config.toml
model = "encoder-decoder audio transcriber"
dataset = "short read English sentences (LibriTTS-R)"
train_examples = 26041
gain_aug_db = 10
time_shift_ms = 100
n_mels = 80
hop_length = 160
input = "log_mel"
spec_augment = false
win_length = 512
tokenizer = "word"
vocab_size = 5132
encoder_arch = "quartznet"
encoder_norm = "batchnorm"
encoder_activation = "relu"
encoder_depths = [3, 3, 3]
encoder_kernel_size = 17
encoder_stem = "single"
encoder_widths = [192, 192, 192]
fusion = "cross_attention"
label_smoothing = 0.1
decoder_width = 256
decoder_layers = 8
decoder_norm = "layernorm_no_bias"
decoder_norm_position = "pre"
decoder_activation = "gelu"
decoder_mlp_ratio = 4
decoder_head_dim = 16
decoder_fused_qkv = true
decoder_bias = "all"
decoder_qk_norm = false
decoder_parallel_block = false
decoder_inner_norm = false
decoder_drop_path = 0.1
decoder_positions = "learned"
decoder_cross_attention_every = 2
decoder_tie_embeddings = true
init = "trunc_normal_002"
residual_init = "none"
optimizer = "soap"
beta2 = 0.95
learning_rate = 0.0019
beta1 = 0.95
shampoo_beta = 0.95
eps = 1e-08
precondition_frequency = 32
max_precond_dim = 512
one_sided = false
adamw_lr_other_params = 0.0023
max_steps = 6100
batch_size = 512
epochs = 119.9
lr_schedule = "cosine_restarts"
final_lr_fraction = 0.05
warmup_steps = 300
weight_decay = 0.0
adamw_weight_decay_other_params = 0
Rows from block 3 of the text decoder of a small encoder-decoder audio transcriber, named by matrix and row number. Rows with one number belong to one neuron. Each number is 500 + 50 x the weight over its row's rms, rounded and kept within 0 to 999. All counts start at 0. Numbers have three digits each. After the name is the row's rms in percent of the matrix's.
Before each neuron's rows are labels from the 100 texts, of 14848, where the neuron reaches its highest value: "tokens" is the input token at the peak. Only what is clearly more common there than usual is listed. The data: short read English sentences (LibriTTS-R). In brackets: how many of the 100.
# fc1: MLP up (decoder.blocks.3.mlp.fc1.weight, 1024x256), inputs 0-127
# fc2: MLP down (decoder.blocks.3.mlp.fc2.weight, 256x1024, transposed), outputs 0-127

tokens: "of" (18)
fc1.624 110:512548455488504549502472409525576414512488561531547486473527511575468494469496459480540484450472566528528515559479530497555403448527467535646518485561576479528401555436593568570542515491531529442520539518508468555451481435544526523518522431475561475553493550499490418517389545568445457450539580492518429547451586642560609477514443481445522470603485542520509432518616472536565496432445
fc2.624 101:549511527396499413468517441514436495529605509492554501491482608492521517478439478490497441537536583466504451525538524504504540442467596537415514517567459470500540476479540440501423441430528473528446549598502537449446484410467547453439475507506466445459653462475500486409504466539430487516497491496493424584478562441565445444510525485482468451477577514452533461435512523587493456531511

tokens: "i" (21)
fc1.24 100:547537491389467560494578573464471445421552519486452473465424474502452509525454419442492546491463553465544396465504439523489464498526505459441581502465471593409511462475414474508425547500465609507441489481494483497432538421475538466494457512469490586471435513558501472493443430408462568401488439499595593550569501497451519510457525570499578495510545506463476308504532477463436432522455
fc2.24 105:511527524430575537600423526435526556522560526568647557548483522532419408450577542565443552514497540570462457508499480533400469563459477442578504524483501469527543481491458458521435498488596444503583496492517483521490438466379469471439557502507405512605501524624464477530542432502426536481638531529438477533598447564504495509545514568519435566551469546570513525527486496563520544502601

tokens: "you" (8)
fc1.537 098:535463405559475457468508511475523495553504549506506525500557642502461584403521517509486472492588530441547497517487468531504479481492568546552493455475535360628564595451507467472587506549474472442469493459512438520370417441522515496495497450447566417449561513543449608475532456510447580534472423584458379487517462467498387599491503476499617477487476567526446509487602510515518495491456
fc2.537 113:504538470543517457491470548614514559524577556460564563400467518498518486523513558469521553532544482561467524505527473426450474592548441433432463577482401460415505534520466464489521570440554518504522500468491471511571515486480496481492522460480380473469546528485565446507503561530533498494446541586517476521480451527469642433529524477526595538527443456452534605439483551534462513515571

tokens: "was" (16); "have" (9); "'" (9)
fc1.163 107:519501466489391465490519531469426469456552515523461624460506533491576454437443533591481538451572560564530624567585487524507561441500479516446552452542561535454443525495520521455445441528499561576390462498502435490516478537507426467464487516398410522470469483513515528449520505515551468604436469446447479479397473455492421505559458499543475480539489512501531551448566398471497467482512
fc2.163 104:498518588483438471474456565449518456571637556472612495516510483561551402412567487462406469431597513444575536498476455548545481566465422548451516518493592436472576485555502517439493464540497522530588593556491537478452476484461503588431453513427490486448491523496479576483489519445427593554486576493494546531494528541566562430519473440488519413495541394529482498492463432545427481516523

tokens: "it" (12); "look" (10); "get" (7)
fc1.594 098:523580513470484504462545459637496509518507400451515473535531512458647504497449570536409452524532448616502519581517609433527518607555542480453511545495479536505540509449480498442471496505489544499472549535556582406512587477474519505548604464448485476566477618487374524486589481515513496473573569478515514551482488472472445440491469593514513429456557527480463499441465475447468468487488
fc2.594 099:535512512467536528526478531502456385424434496478511540467410543529494505495465501567457428520375449351490535484516487474467502572451549490466565443524507517469523585587433509533622483413543470504583510549475425492535420522507535533485554561545473518464527408503485543525619514523442468495551444495508453523485415459531509535474370440523548416488565494453651469480433486485611520495571

tokens: "to" (25); "of" (11); "at" (9); "on" (7)
fc1.520 097:415432510435530495446443441433465556449489439488471557519446485476434493588509539505522452568457481509545492501488517474520453466541490464560556616615420449478447535494448421537496543458532420562526533469457437447445501465457530574403546436530507458520508537502499451503434453500512524612486486483476481619459522436502474571471419531392451538507558445588559554513480607461544373509463
fc2.520 090:582495408553562547480494503498503533405484479366552502527391505429566442583396618507515445569508532506421527555600410572434455516478472600465551458469535560487515455537533502503462496518488467363486525520436418491485607597502484522479494485496527487511572467562538442441541475540480486467451477539529393540538494564490520482564539445546440482523537469455540541498474476484601504554538

tokens: "don't" (20); "that" (12)
fc1.153 105:561451431564517490459608572445512425485406525583539529483472497452549520542479427471426465552398447491544572531574478491450540572519419543505431502448475585477509438549572448495444387541489485550451402486553472496537569497429538443404375445510569563624464378513522384434514508508508472548533457424606539528516519488488480542502596539501604496530563472552498525499476510526543438527475
fc2.153 108:502485575478496434428575581501503425465440546439513493485473597444510557563467484486543380509505493590561470552567498469498384473562488493448628487513443492445453477418510491509556474472606475490529493460402502502496455521511469450430506507447501613567577472512452498511571456509508526481426524431557467545515566531463517429549448569536542521548449545439585376518556615538471416409530

tokens: "do" (51)
fc1.169 101:475493558583582445473589489504520470512506428492439489546560576491521450432459551427567454522524542540433610550422493550496459552537485468555505510451503501469458380549488400455497441500571451486468520451465455490522461374488502482437492474453458438484500522394545537487482564483564480367482402491391459512470377481517525480548594518470549517449396483549505490544488488414494523429428
fc2.169 097:480472465446441505517470514535574478421417429462538621443534455477461460378541441564539528506538453450453580446488514422366555506511447491440450500460495463554501576552546566489632553549479514444460572532495531419510452551501449440496454521504561587555531407486473545445526538548533568474506547436582564534454474479532464547469462525563474538527466486544582538436516448610497484544568

tokens: "i" (17); "he" (15); "she" (10)
fc1.97 103:505471473536517481408517607567584449485490426607473588551469510499537497451533547420472609527538508360497588489435572441466582513468440459523535447523515554487628400504455554546472536485472519485476482475527516514509487490411454590370509535483420531414407524533515509512498473499609454486562585473559520473476466483563556463428560498439530368500517571456515490471527496471500469570564
fc2.97 102:543481531415422535569414465691497563602538479572486458563565490534526434532498486491526481497481500594589421483466484437571532451540397503484495531536378494502410458441588449511481491469474503415519585505513515509517461482513465552524516428604526520572518503500473486547553521531518470480497516477510553448538523447530516538454564474583456443470523510467575521509491563480495501528463

tokens: "let" (20); "with" (11)
fc1.315 095:443598581465475545460582428523496540425512469521404461401528526524539494470552491514529555460571562494453511482455566498478537435520502556508466461584492620568533509541514537607519516545608442476461480593509455476512528471584397510540552512492400469501512501482534518531496446469522427494509492363425543515516516480467538475497562528585422540453426552605535466495518544482481416468459
fc2.315 098:457438491450485458543514473499497449473491426501611490458491499510515554556387525382501584500518448561412458463527442441558456474528337500514479417520460572585507418549475446527477510551482509527530420483481437527464467456532513503522447519553490529544495613346542635501564409528592475518480459556487560423493505454491470513535603479411460476500487394475505510437473441393522554461457

tokens: "don't" (27); "you" (26); "not" (11); "i" (8)
fc1.598 104:508458478631536474444467499480486557497511389531545440503500573555541473438425436474495560578565515487449550507538520475502405529489416391509488439427527442537457437503435465502599502539534439517482480569483576533509531456539455489387485495507583508540499491515470524462490542475405498496451531446555484481573550503507426550437474532532505461537534520485587516464521566570538534496506
fc2.598 104:563539584573499518519523437472513494569459435486510449562500454568467496523411430443440470545496400420451521554553381564470528567497409555563502569556498448512543573442537546426437486573446577530489415518429465502561451548441569499427431582410567496472442464477509494473452490447493474473436486528524492456454475470451520492541482416561498551576478536485507474549527419469540539557501

tokens: "do" (42); "don't" (8)
fc1.379 103:475478422450501501467550446534464513378590470555440451550580529440503466395545434432576529513445585554473503485467521421542621488497444568577469540505474498543465453539479438549406443560596414513522561544536474449507517483571478479435472466522531553577489498441471438508502496398508475519487535537485430562448475469455458496524504494525565447455504536465500535474445431491454517447500
fc2.379 097:503524478599495449501464494478494492522433448501519558502524482599538545552484466496466551446449525456494496555562513496469569506460499536597518552478509440590393442542361495464393439484551562492546491509526480526527605516399546555443542473475532522521485517445492498498495493588614425470527508510438498446485540411552466471487522489511540506534436484510566425466582520488460528556518

tokens: "don't" (21); "so" (13); "how" (11); "what" (8)
fc1.389 099:449452476596548525541401601584494527523492458486541553489505544479481398468460500544510488481506454558541446558442440528528477499524538608452613443456595525537501542522490412493559457540576527459461409412566421495552469601431543520463517516552620521552460411502446479469461433531583579520444487551548540512543545607433457425553513567430574417519488526540451496542463496547513585555557
fc2.389 092:492492454399452428415595504487385439518617518474464548491454502645515567532507504508486406507541436455468470406535563409539476526529453441522454539500558454513477476607482474552460466554463528414522551543562628500487402454523529546487484463572481530491520622532536472443535507544430537498537434546485480480529428472447466513501445493577497509459583520516540487473599510477490500470431

tokens: "do" (17); "have" (8)
fc1.490 102:433499489491517387498553583469490524400465539539555509553541449576474497463552539501523482530532511495508477521438460454554586476540537588562439459438477492557525534559571455519469522583536475407428476471538481468424482492449488540403510442456555404528504522530453504463553483575471493441572520472534597508510429395511527584478502549516573432535481511482510397501499465549560519491456
fc2.490 096:550475550527590511489506557419513458507479505461555491559514474483441513501526494481446583521589529581565518581435545478573392587590460501547544481415441510457449500426481443436512499519477450507450402500490520499461592582517515457598410592523585417486521485536615459451539494475482464448414486559423458493455499443496501598502526501477435560420517600490470510501461469421536450515496

tokens: "of" (8)
fc1.201 103:451529546425528472508549612468556499418523533446566572534521516454434518437513512454436642501501511543414544435554492458475411492475582487503517438506464503511521441408507540521468528517453396457405497485597587485489444462508556461513585476539443502525575559516501442516552488529498446480373460498538396507524466448500523506532467532440456492542509539541528575532480437443490463539500
fc2.201 100:443522520449441551544507435448515477520472507458473485486491520524511446591510600486412555514593474442513560455564528543415408405469425547512599458506481385490491467560445456493472478455497495527546530536438403408439462455429422444490515510517539475458494495613497543512511504508614520446524475529516507553479510516512496491471527489475485453489492497477542514531422454589357503504504

tokens: "do" (11); "i've" (9); "you" (9)
fc1.586 097:462484464496481429451498539468549502574555477423481478475535410458486528513519542573485495444495447465479611526511587443567461476434597554564495435505575486571494589415543462442565463457482588535433572579446585499527446537532566524460527512508398474514442557516474512577583461524542455383452531538486444493443587526617509499551598538430548478489516475479454611537559464491580455477577
fc2.586 099:490547532497535493487443562498483501483471415500565491482571558443535448437506484573525521491458509546506553591451481503409473498461488531514506548484548540507475360518425470442479565545535470535456528506530428484477599493492500457476567594556493520493482438425605538431531542558468539488531524448504426506578526476409488432451468569634426527645467468536475467484429524517388495434492

tokens: "it" (33)
fc1.572 101:480473547581481501501551576418397514530385563470506481549550428583536525498481517527515482534493456535538478543401529528527466433520511496481497531492500551502475506500464495486474531452556504532505481479510439551546436536458463449548504361532426407561465578551444502496473438561550533414482527522514465485459412356503555602568537549389543462392468455507498493554540499481526510500484
fc2.572 104:575421485514504410494512518529537521497581474617510447447484543507433454470546542540548471505486449559506555567543525535477534560427436444494611432511491569438533520513432507435386492526462449424489419501612484471574416462444477475553500524509458471474484520405516472508501462459429542474490452470469529548483601456513533426516458557484556487477503516453451508513507506514591507499528

tokens: "it" (25); "there" (13)
fc1.262 104:446503475506541522553466567446521532608509471480520456399555518511509516530517501514528496429461492517528512560521478440555479485520561476487412536371526471522451477464471512462488456405540509465468635539475566398416421548501489494569543562548432545476508597542478546464529536560520482401459414458511520501577445414448553576469506518505509452477483522562413543472561524450478519492431
fc2.262 109:465509518476455477549488535541541456624439467434458580583562496546566465464592420517411478535501522491455492526463457522483537511495455452457487462465489470525496430476467413536425457508446463407555574417490413520472550479456468453532542512518596488461499535558495486518477471486544423527434441511494464388497547526503440537462567470515493561561550516588510452528485488494595518482482

tokens: "of" (37); "with" (11)
fc1.356 099:439585568433539577414530470535493576506537578500481478524523497531431460413558510635454467597525477525502504481449593420632483518480403438528507497506487516541493541507563522557502542494552449513469481478517455482545456577551507517520491476571470426521536490393462535491456426502540522530558416566548489492531495516463559542467594484509597566502473495543476466536386561513464478544426
fc2.356 104:473484528524564475494574609464414457562545428471538489514425461495491552554553572537516535495519547481540490500557560477513564442622547530428481463448506537598581461597520506546471534426433493479543492435452493552507475484431594495480449542539543486494495480537501493625680543464532381460395529521509564497510537563521429572444592469482522525549616452562386576486574499523479471448524

tokens: "was" (11); "look" (9)
fc1.620 095:556528560467487576482440440518513478533463588493510505444478523541509481552513473408513537510467422491506535508512464485548546535495434458427624491582479465529513483456515499555413466439496562512479494463554537534473496507488523353486597419478549465467475491540466529542518525521571398532529603527541459423441474477521494512561490426522473449527466561421501576409511528512541422493421
fc2.620 103:486447512488554520533600498485597517494523554464487542602484487445590475494530511437467508517475524511515418509488520434467474526473565456466539555492469392471445558583449508477580528453470414465484561543401491532477592527610516409594456504578503553542410531475472511539522567497530458406415459434515366570583538527350473450479484558542547494456592439456474552488561434546565400366508

tokens: "you" (8)
fc1.188 098:476562519469510532426461471579478472486492470552561461482538485416549479483443516448417453488575483468454479542518505592458559604512531526429482557526527522526519494445600472449389520570426538384485492519534486491467400475530607416543552546491512495523468581482486499491502474519469460500484529495419481527403516481387528554551556629448521475482534598511422519483491547536480617598536
fc2.188 104:444562529527496513515507570520509500458351447568466451509521519518489539458541517533556476551426517536503563404462458495506519475458382539462437478400545528512507485444503495525515478503503476574512448549499521443527426465416436528493518462470522451480514539490497457572482475409489490455510458482525432567377496433553547480479515428464537603555467443581644496545392493494474499470501

tokens: "i" (19); "we" (9); "it" (8); "one" (7)
fc1.80 103:544575518523542500496428601558467566521446516587497534526586423464407603438525597528483523524501517482530582543525454541519472606553455456493490503567447509564458553507472541503560509491530460497536546598461418516487460511526441473537540447420550466500592543500461481476479537465461432518472532454517507500479455385453578469498411533487522532514526455494449422490580480476529390440527
fc2.80 101:489550510432420486557453478498479494529522449475525519562480665462623412551482549582485501473512539529439527488471531436552543507578536557464533548494510516528488582521441524422460456501533570402505482442496617449555435519434444549435489384469399585498489530525537386509503536520468665451616497524473513543505589470510542569476492527555542492517467529511526532423479576451449510513456

tokens: "let" (44); "has" (7)
fc1.174 112:520481518514382552447507505435514540529532561427475483482580495548448491462567550483630457324591490471509504559483543524501493539653458593479565507461459508504468427442521574609473500548491488547472520521525461524534503475533482491489502443464516405451488463506538563439420509556540504561458413419456528494480484558494434588429533535496476483391492518495446505569521495605593577462497
fc2.174 128:461501589489458468423476416476428490426490568477532482570448502477459470438494443490558536525579569564420467575469532564582544513483507530518540521490417502508537495480447549415379521465514480461573537489446500475569554432475570570477510463567495456468544466559525525582444527495569505571479527551514487488525505558467433485490525447563535582498506542458574486557567500578545523542552

tokens: "let" (43)
fc1.164 103:536539497513397429431467435402501485486480498540531538520526439494448663413562551512474477499564466540481541399430542534551565469512501594535522530413484578520438534511495534665533449522456484572503451547496482523463400514566448471449519432432496405516553565524529520472429612465634578434462495473527486495512540449403397553421502539496522520511512486469521414561515451546429583476554
fc2.164 108:537487489542514415524548486473523557422494572535530524531521499490533524533452502466606472535608539525408466567566455486508502425447515483496509503514479559488482482402537521465392547457527511561506554489547455580497462497527455524528517490551519471541530518482415574528450441452539569500612466434537529475533437474408522440576502551547552403429531499481578424572420526459490531357572

tokens: "do" (9); "said" (7); "it" (7)
fc1.753 099:498525461524483505432499461493596558524623519550538503586599463463483618465545569511526435542512508484424445453512380551596483549486480618434513447531589462523460474454494423464556472502428506488552502527516555540570512464541539517458486532538415578430533468498504469501587489603527449444567417465521446512563455505464470464537466543503442568540550484529619434598586564541477518477468
fc2.753 098:507427540464564535464443491572479465431506599541432442463465451473591543495566536558441501562446501476429506513501475479355461571615451487513490470536470646533559430485544445490462516489623508403506556470543470501419459535511491532517469527516519541551478548542554577440456425520496539563517508508578505408462469492507557414514533525519440503547544446410519576403477519491500454480549

tokens: "it" (7); "something" (7)
fc1.683 095:506510509526484478574454437529502495573496501553597512449476508448381475509437490477437473494438479373562494499494538493478528553521534515551635430435492523453415506489483445505492533455464566438539489530464547421569578394542442539515496470557393566538499570491532496430580497511498408540521527489442399513553521554583431521539396454484544534499558549494476437545441435540558442497527
fc2.683 095:476557497548567470450540518554560475422442506559554431503562598495549503520547580536527500499551546443394554443508506532453436508556388468536495574496546494487565506454449472501477611450417495518512464427550491503493427439616505560561417447478503464489531587524488494558475485516495495507573485537455486465442559511515535509507490452439527498493470447527421574494585523427420521482429

tokens: "a" (28); "that" (10); "as" (8); "this" (8)
fc1.46 101:551456544509522535525474597420444442429591487504561542463464554468439435472562467594552400570554483508498474479437547576536406485478498478478554477456591439584527465506420524515456510526480482539488545471501461507563493483544459520489472504485498502515491490589519470506609516490510535503501436531542546506551466599505428488468442546429589527480600489513511455513495463502512467413602
fc2.46 106:401483486445488482525459513451587596489450532520433509427496527529585533512491520423487522403462489475558506554508522559462507439509437482543480558431455538454498442376534488489570453522526510499528486495532514420496489543505485417506398488497511501464445525389504482477358447512501558528477612503450522534450493410535379568431492520558509526477455504532596518509585468460440506531559

tokens: "was" (15); "such" (7); "like" (7)
fc1.631 100:462524453436449457552489552524521457525566471562538465602595585496536424513534516497509523480477480456378533486413441516428526557442513492547565426484551530474581480548536449462487533525474527554373586553468488548471539494526523509419463409441490428516528513430467468425533552564576513562554507537483503542455478503532459469489480460494469434520497465527525585500414497415588465536454
fc2.631 101:480429457455495523598515593434428467521526517542559526481498499526475538535567438468420522497564479438417495452582586466530432562532504445504431500475576315430455545530513519529419507587506620549460510521441481524586535484562456516534510390536437480353495507394547508534479544541429511578456499445429586453592469541529522468494551529533550497547519511622544513527477442446598470528474

tokens: "you" (25); "i" (14)
fc1.133 106:519388474650477487506483521532532509479479501469489526588452440615452594514491514415481574516473537430505489518447479500489478546528560487534464529576518470480526496481441402466430461410506448528445580464484521512489522554538460545569535512452586473561493565467467413426554477507542491528497521523526438488443492530439546538454503463496488360543513425478462445454537657495439516563508
fc2.133 099:400413641510542511584427591460458381528467517535460462448479522435573566381465460465524506517411484535492473503468543527536518457483432581499534514474544512455440507605523530519442591501490513445537482506521468547534505475558467450488614490460502487493557422469511499500513443541406500501461471493545535562497475518489405474589572452518503467485482563475579447414453551483399500557499

tokens: "a" (9)
fc1.529 102:416563484483475547474439468588487450597419511438519510560528543462519523415477505468387465494474541545630531553481514511492517513466588446506444469541583368512572512558529594603464582570459581492463519504480534485415458521484406464490444470514501561561464467572606514397475532426503554525460521534498571528576480513500544454484535607564483501500503515508590405500549438483624475463433
fc2.529 096:497571480518402508474523491504503527543399542556537518494480523536563540507483504437590355494476523477466426469482535552538556509410472504482557486437490552588483414481424447543520461544518617580538470527555520505461500567549544566524437407497478431566459560535432511477519518531547490463423539489501532552447497474451496545487495413504517506510491568446520504591441616503398462466512

tokens: "of" (13); "do" (7)
fc1.657 094:561402517618465475468497527486442469476515553503484557478466459508493476515535493531496517514518503571471482472481583523595453429527480501541482498463452485562485483396498508439445485533509485423467517553467456496531435437543573588549593493450585421518562476477449532451508513570485438436532531467514365476472598487447506481508469449476398590466442497480464439530497531456469493545438
fc2.657 107:423523453463466471511502454421495420542491551466529521522586542494510447629500508477545614500423539506448552512457559567509502537484431500456448419522452391519495484519511467525549468427559465508471540556534479473520530497503475541508586589477537511382473400438561509533559446473431490485447507501557567454489553587528544576479584448488498530557506425454544480512494440473501413482483

tokens: "to" (16); "a" (12); "they" (9); "i" (8)
fc1.614 100:494495523495532533499434431468506519557464515561598539500504525536501533473453471557527433538453495446431503562414487509578447517568542574457434497472576425442435559515643506417501530487434487549578522521562501452458559480475489507516556474568436478494496560612377454581499510454423436495431568492448470573529510518517555432462418527459488534534492426501468530524498492474495452426494
fc2.614 092:499452534455487436541503348437459546538491561513420432549445514457484413506526544496500427542518508581494594495464568480499573480512449406486497630537509475496637511475450442587517537503515542480483553537524567404477409475513561589442500501515549492608449494517575614493530484514556447530571453512525540555493470507429511530487542489586582549490400525460458439478441465443558557575488

tokens: "i" (11); "he" (10); "one" (9)
fc1.632 093:505463456559528485516501509509545487473461534632548465454395561473554510512510565420520508480444526463544525516488477468465533574442546473451459514560517539496488503477480493522550534569516458543458672559506475537600567511552483450505449557488342473547503422524495530494578512492463486462536421519439486539456494459513497485505403436545515510446515557504567399525472488566509449514433
fc2.632 089:535467520461482563547416506441465528508397553498544593513476577477503560481561524522472499502469473524535487487519496447417525457571460427497525587562539526499453461527459485565449481466482560563523535477562470477492487499601530453595519412475568591636491451394553506470526486475567471556457449483419463394510534530517471530482497497490399432577443437619477507440502574529491503498473

tokens: "i" (13); "he" (9)
fc1.213 098:493475469502511547495518465400442451500543532479501445540548455542541549606514546515502450428542541435471444481423572557486568499473522452558537456473545489546494503495539547490555602598502523529464525423534495480487538420432513447415493622486475554392401506475409433536558457490454482502491480471530530589469427557534507503506500488421550513450525438520452435493584646475580530510460
fc2.213 098:608525473488476490537569417502453475569512479564534566522505522428551438433535465544521538536562523516483473445488518477477456628511429475513445580540463518488445516431447565442431544544445514500556457394547465551460575459563483446485521487503503526530557516501508457500504504510444486473529498582484529466500515512494512462561558590535529605587379443476414511573543550537451492404482

tokens: "it" (13); "he" (10); "she" (8)
fc1.98 101:465454603570542509549581454504499438534536464556497470458540460526548463566467450416530572529544516537624525571558397430497497452505544465522614561521469421503488473493459444552439488520456548495447528456426535479409607535472494572490458496427481484502422445420463528546525505498467553490553456457529475510562411553565524482490462509535609490548451462538466444484611469483465500572478
fc2.98 105:594488529436635547542428428462552538507592499532510503543469614565454501442535521516480521433551506464387501386538453422478518593497480460409544557477500473465474543444473563503463503482493416511583474412572524459458450463532543468580495495537502499511479522448489449418482432507459504569543494526439442516504431459564525523607525443541505454439458537536452504540533482452447511493518

tokens: "do" (41); "for" (8)
fc1.94 102:473465539508487472563532531520558473379419480647476566482510551529424527404629526457475416566542585491442459543496472493500524516494523451528443448443485453522432492545545422473571387531462535451428592491564494503500567468556557502479533503421493550603448487399510496484465524543534486513529512500517432478482467602518586530573522457464581330528453587472533484472426450547531490460501
fc2.94 096:523487475489459490443501487480471450574556495477548510522477455591553509452478529450473455508530487496530442556432531468445442549582418630486533537425477448513537460510551520420451527521555434469474489550481454447432469554491491488454452450537496528541470538510520450490543445476513462494464444529432443626443606495449527468408585482561597589383430496457495541594506487520412476472478

tokens: "to" (30); "what" (17); "will" (8)
fc1.545 103:497450461626467526455474556559439510518442497510472558521532479581508484475527595542516512518516576477500507541515395621589519458528447482567472475376537432498473438498460473531479477542416437413489486464416479392525540501521498546577539469486547500427493535450576510437458483541559463406405462403510500504532540482512489483623481508559420480435533578497485487528461473488603549444507
fc2.545 109:492575557404576458577508474442463497443497478487571506539484488518431490540566443496578487429479565558474489484565481470432442542465604565529520505410416418490424431412456525494547561434597486464480411554506609365555518512455473560526508461398568549452539490468462605477413433527468571369482488446517422500542537567564513447500539485543543582612463579502627485522531462557466532580480

tokens: "of" (15); "about" (7)
fc1.552 094:411550554551479629413518545468575488485539464415524499536480485524417508562467503497450518499470551498545539446527521622534590438516504465495526537471421453530436477519491521579464528485439497420525550501532448444551478393578516475507457504442442451434601459456453554461405539518510544494465503520562541467531479453633548583470515520504511595486609543443541403398451478521411520426531
fc2.552 106:472371562429536535440505536539541447543505510510501486420435413438490545543495493493449575612412556451518363558576571606473455480432532492506498507497494423564500502541455461509488504432547431496567447552520543509569478533564516514514409519476472457560405565445497474470474527434523500455535552544519445520530461502507443530588531434565412406609596460489453559447525534469526498552504

tokens: "i" (23); "had" (11); "will" (7); "you" (7)
fc1.50 103:534445458443454536495476469451456518462494429482525507567602494437442531506470430512487514555597441514545519421536597534438627512499519461531460480451487447404510408464567433509464416484455395593532523568570468517403523417500529465442541484506469484448458506413525471479525434505502524499489477510408540547558546604545483609516465586475544418534514531524533568453569568495517495494467
fc2.50 107:607519501578518425525503458528408540446517476569565472439577435488505525510447517428473539498376506513455651580445415541481463567490488451523420505519469534561441538505491544479425495522485457544542598510569497618469455455456484474466526546487526555498533520501505474451527471438515441477573419492544454446454554464444490504551581488458396495556482412560490525589485427493504636539513

tokens: "i" (62); "had" (9)
fc1.307 111:552484562556527482497411546501564480551579392485489575451448498492498491540527528477451626467451450506579519495407462506530533491562446506533483474478548494457583391452554514505509477489404584529546477565481569476527422406496500455489548530488575548423443489440493447522600525518517523535482510526513566495366479498521528531503556481502525455459526576425392503553545471574528530550537
fc2.307 111:503484544447458486482455458551566538508541363486537560495533446490452486453501543455428429521521545462535498588523431370511481544572493583510482496581644477514422503514540427507496526480417450534503503574537479506468514540534515512475443511487454508465509454420502478556528495487522456483487429490611530481519585525387487534634534453594529522556556448488532425507490520419499544544382

tokens: "of" (22); "at" (13)
fc1.641 098:560513427480386518484483511426555587579420384421489474459462552516483494516499513491554457523557420534461499566476504553517445540461545481521520461457534543517455433447447437494498406441504565504551538391415576543618616447522498450510470477387521605472508485474478417509520470477387536557523459414483435531488511458530405527576503460491458417461483553511595486534510493506498485540497
fc2.641 104:458440527479540481553487421424526484549508462517532420497533493556494441516509547485477518617426527550521467471589430485509529582512502529529442461420568599474477450446469506523543487468531507505561481454585538628506505497484439589514547421510553413494432566503561511537444481512468498491515476412471565501451411503485532568483504403586583484628539482577412490482511462465539479429562

tokens: "of" (29); "with" (10); "to" (9); "for" (7)
fc1.643 097:493524549485415534514581478562512580544423530530465495502478440492528453481525493582555572431452575541479570588456567508510402514507682594445498489525522454568557469586518501540408386468454505514610457443522473475486491494476460500544508443474527553496444578554546527597360437564518553491404529464499526432476454451460438563472466530475442463502522602620499451479493505559593410467520
fc2.643 093:476530576520626443516467412510501541450565478522512483502460520486477555534427449405449422549580461459612509424538499403434608447561420387539500559580458519492545464489532484441470526513491486455480584493444546454428498516503525445521487579507515528570541414506517485493536402528516498566425532443420496559507558587473521485463430451538449511470546444399521495540471488472443480518486

tokens: "it" (20); "that" (11)
fc1.554 094:495459448521536466446527623498461463448582437517489524402436562537421407490478426407489381512477508377512461558505453577566524436587496464511529538518466480501549419492495579492532560494438539490548561482423571541408412441531635372448513487479465490523541471473495495543553472513436533485461519505490531501541445450467613530602503465536448447427457405481576526446471478538490524521582
fc2.554 095:521453408492434468504529513443509537563480498463393501446569433422399515459599562532383598459535427460466556433494479495504504497505523421607530544494513466480518537434532499517503524456540420554498496435458492504499596450408581487460528519562560469389536563460549526524457548416474516489484475563556487500493511476540508468450412443501535511549404421530443482494435521412486491551473

tokens: "it" (20)
fc1.567 100:545524485544520600487505567549533550494413563560546527511500449616477486545380528533541470501441507430497464537495430534532457502496501512464407478474449413638383475506365513462458484519453479500546485583471468488442422485517426503532447441521503488530553497486512517574478539499487506494506519560612543491502416447609469542519547509474419515515498521567500514504515531480553456441523
fc2.567 103:447487502404510444559473536520513485512533524534461390549578483457590457511548513447513549516500529581511530482550532490551591492476549506583504539497487527489485521499455432592519413493494469442540497426448536453572541583556476612513522569474422447370498547592495468356477488474525494564489452493551545453581596461534538421413550537467532597462486547478480500480513533532574531587569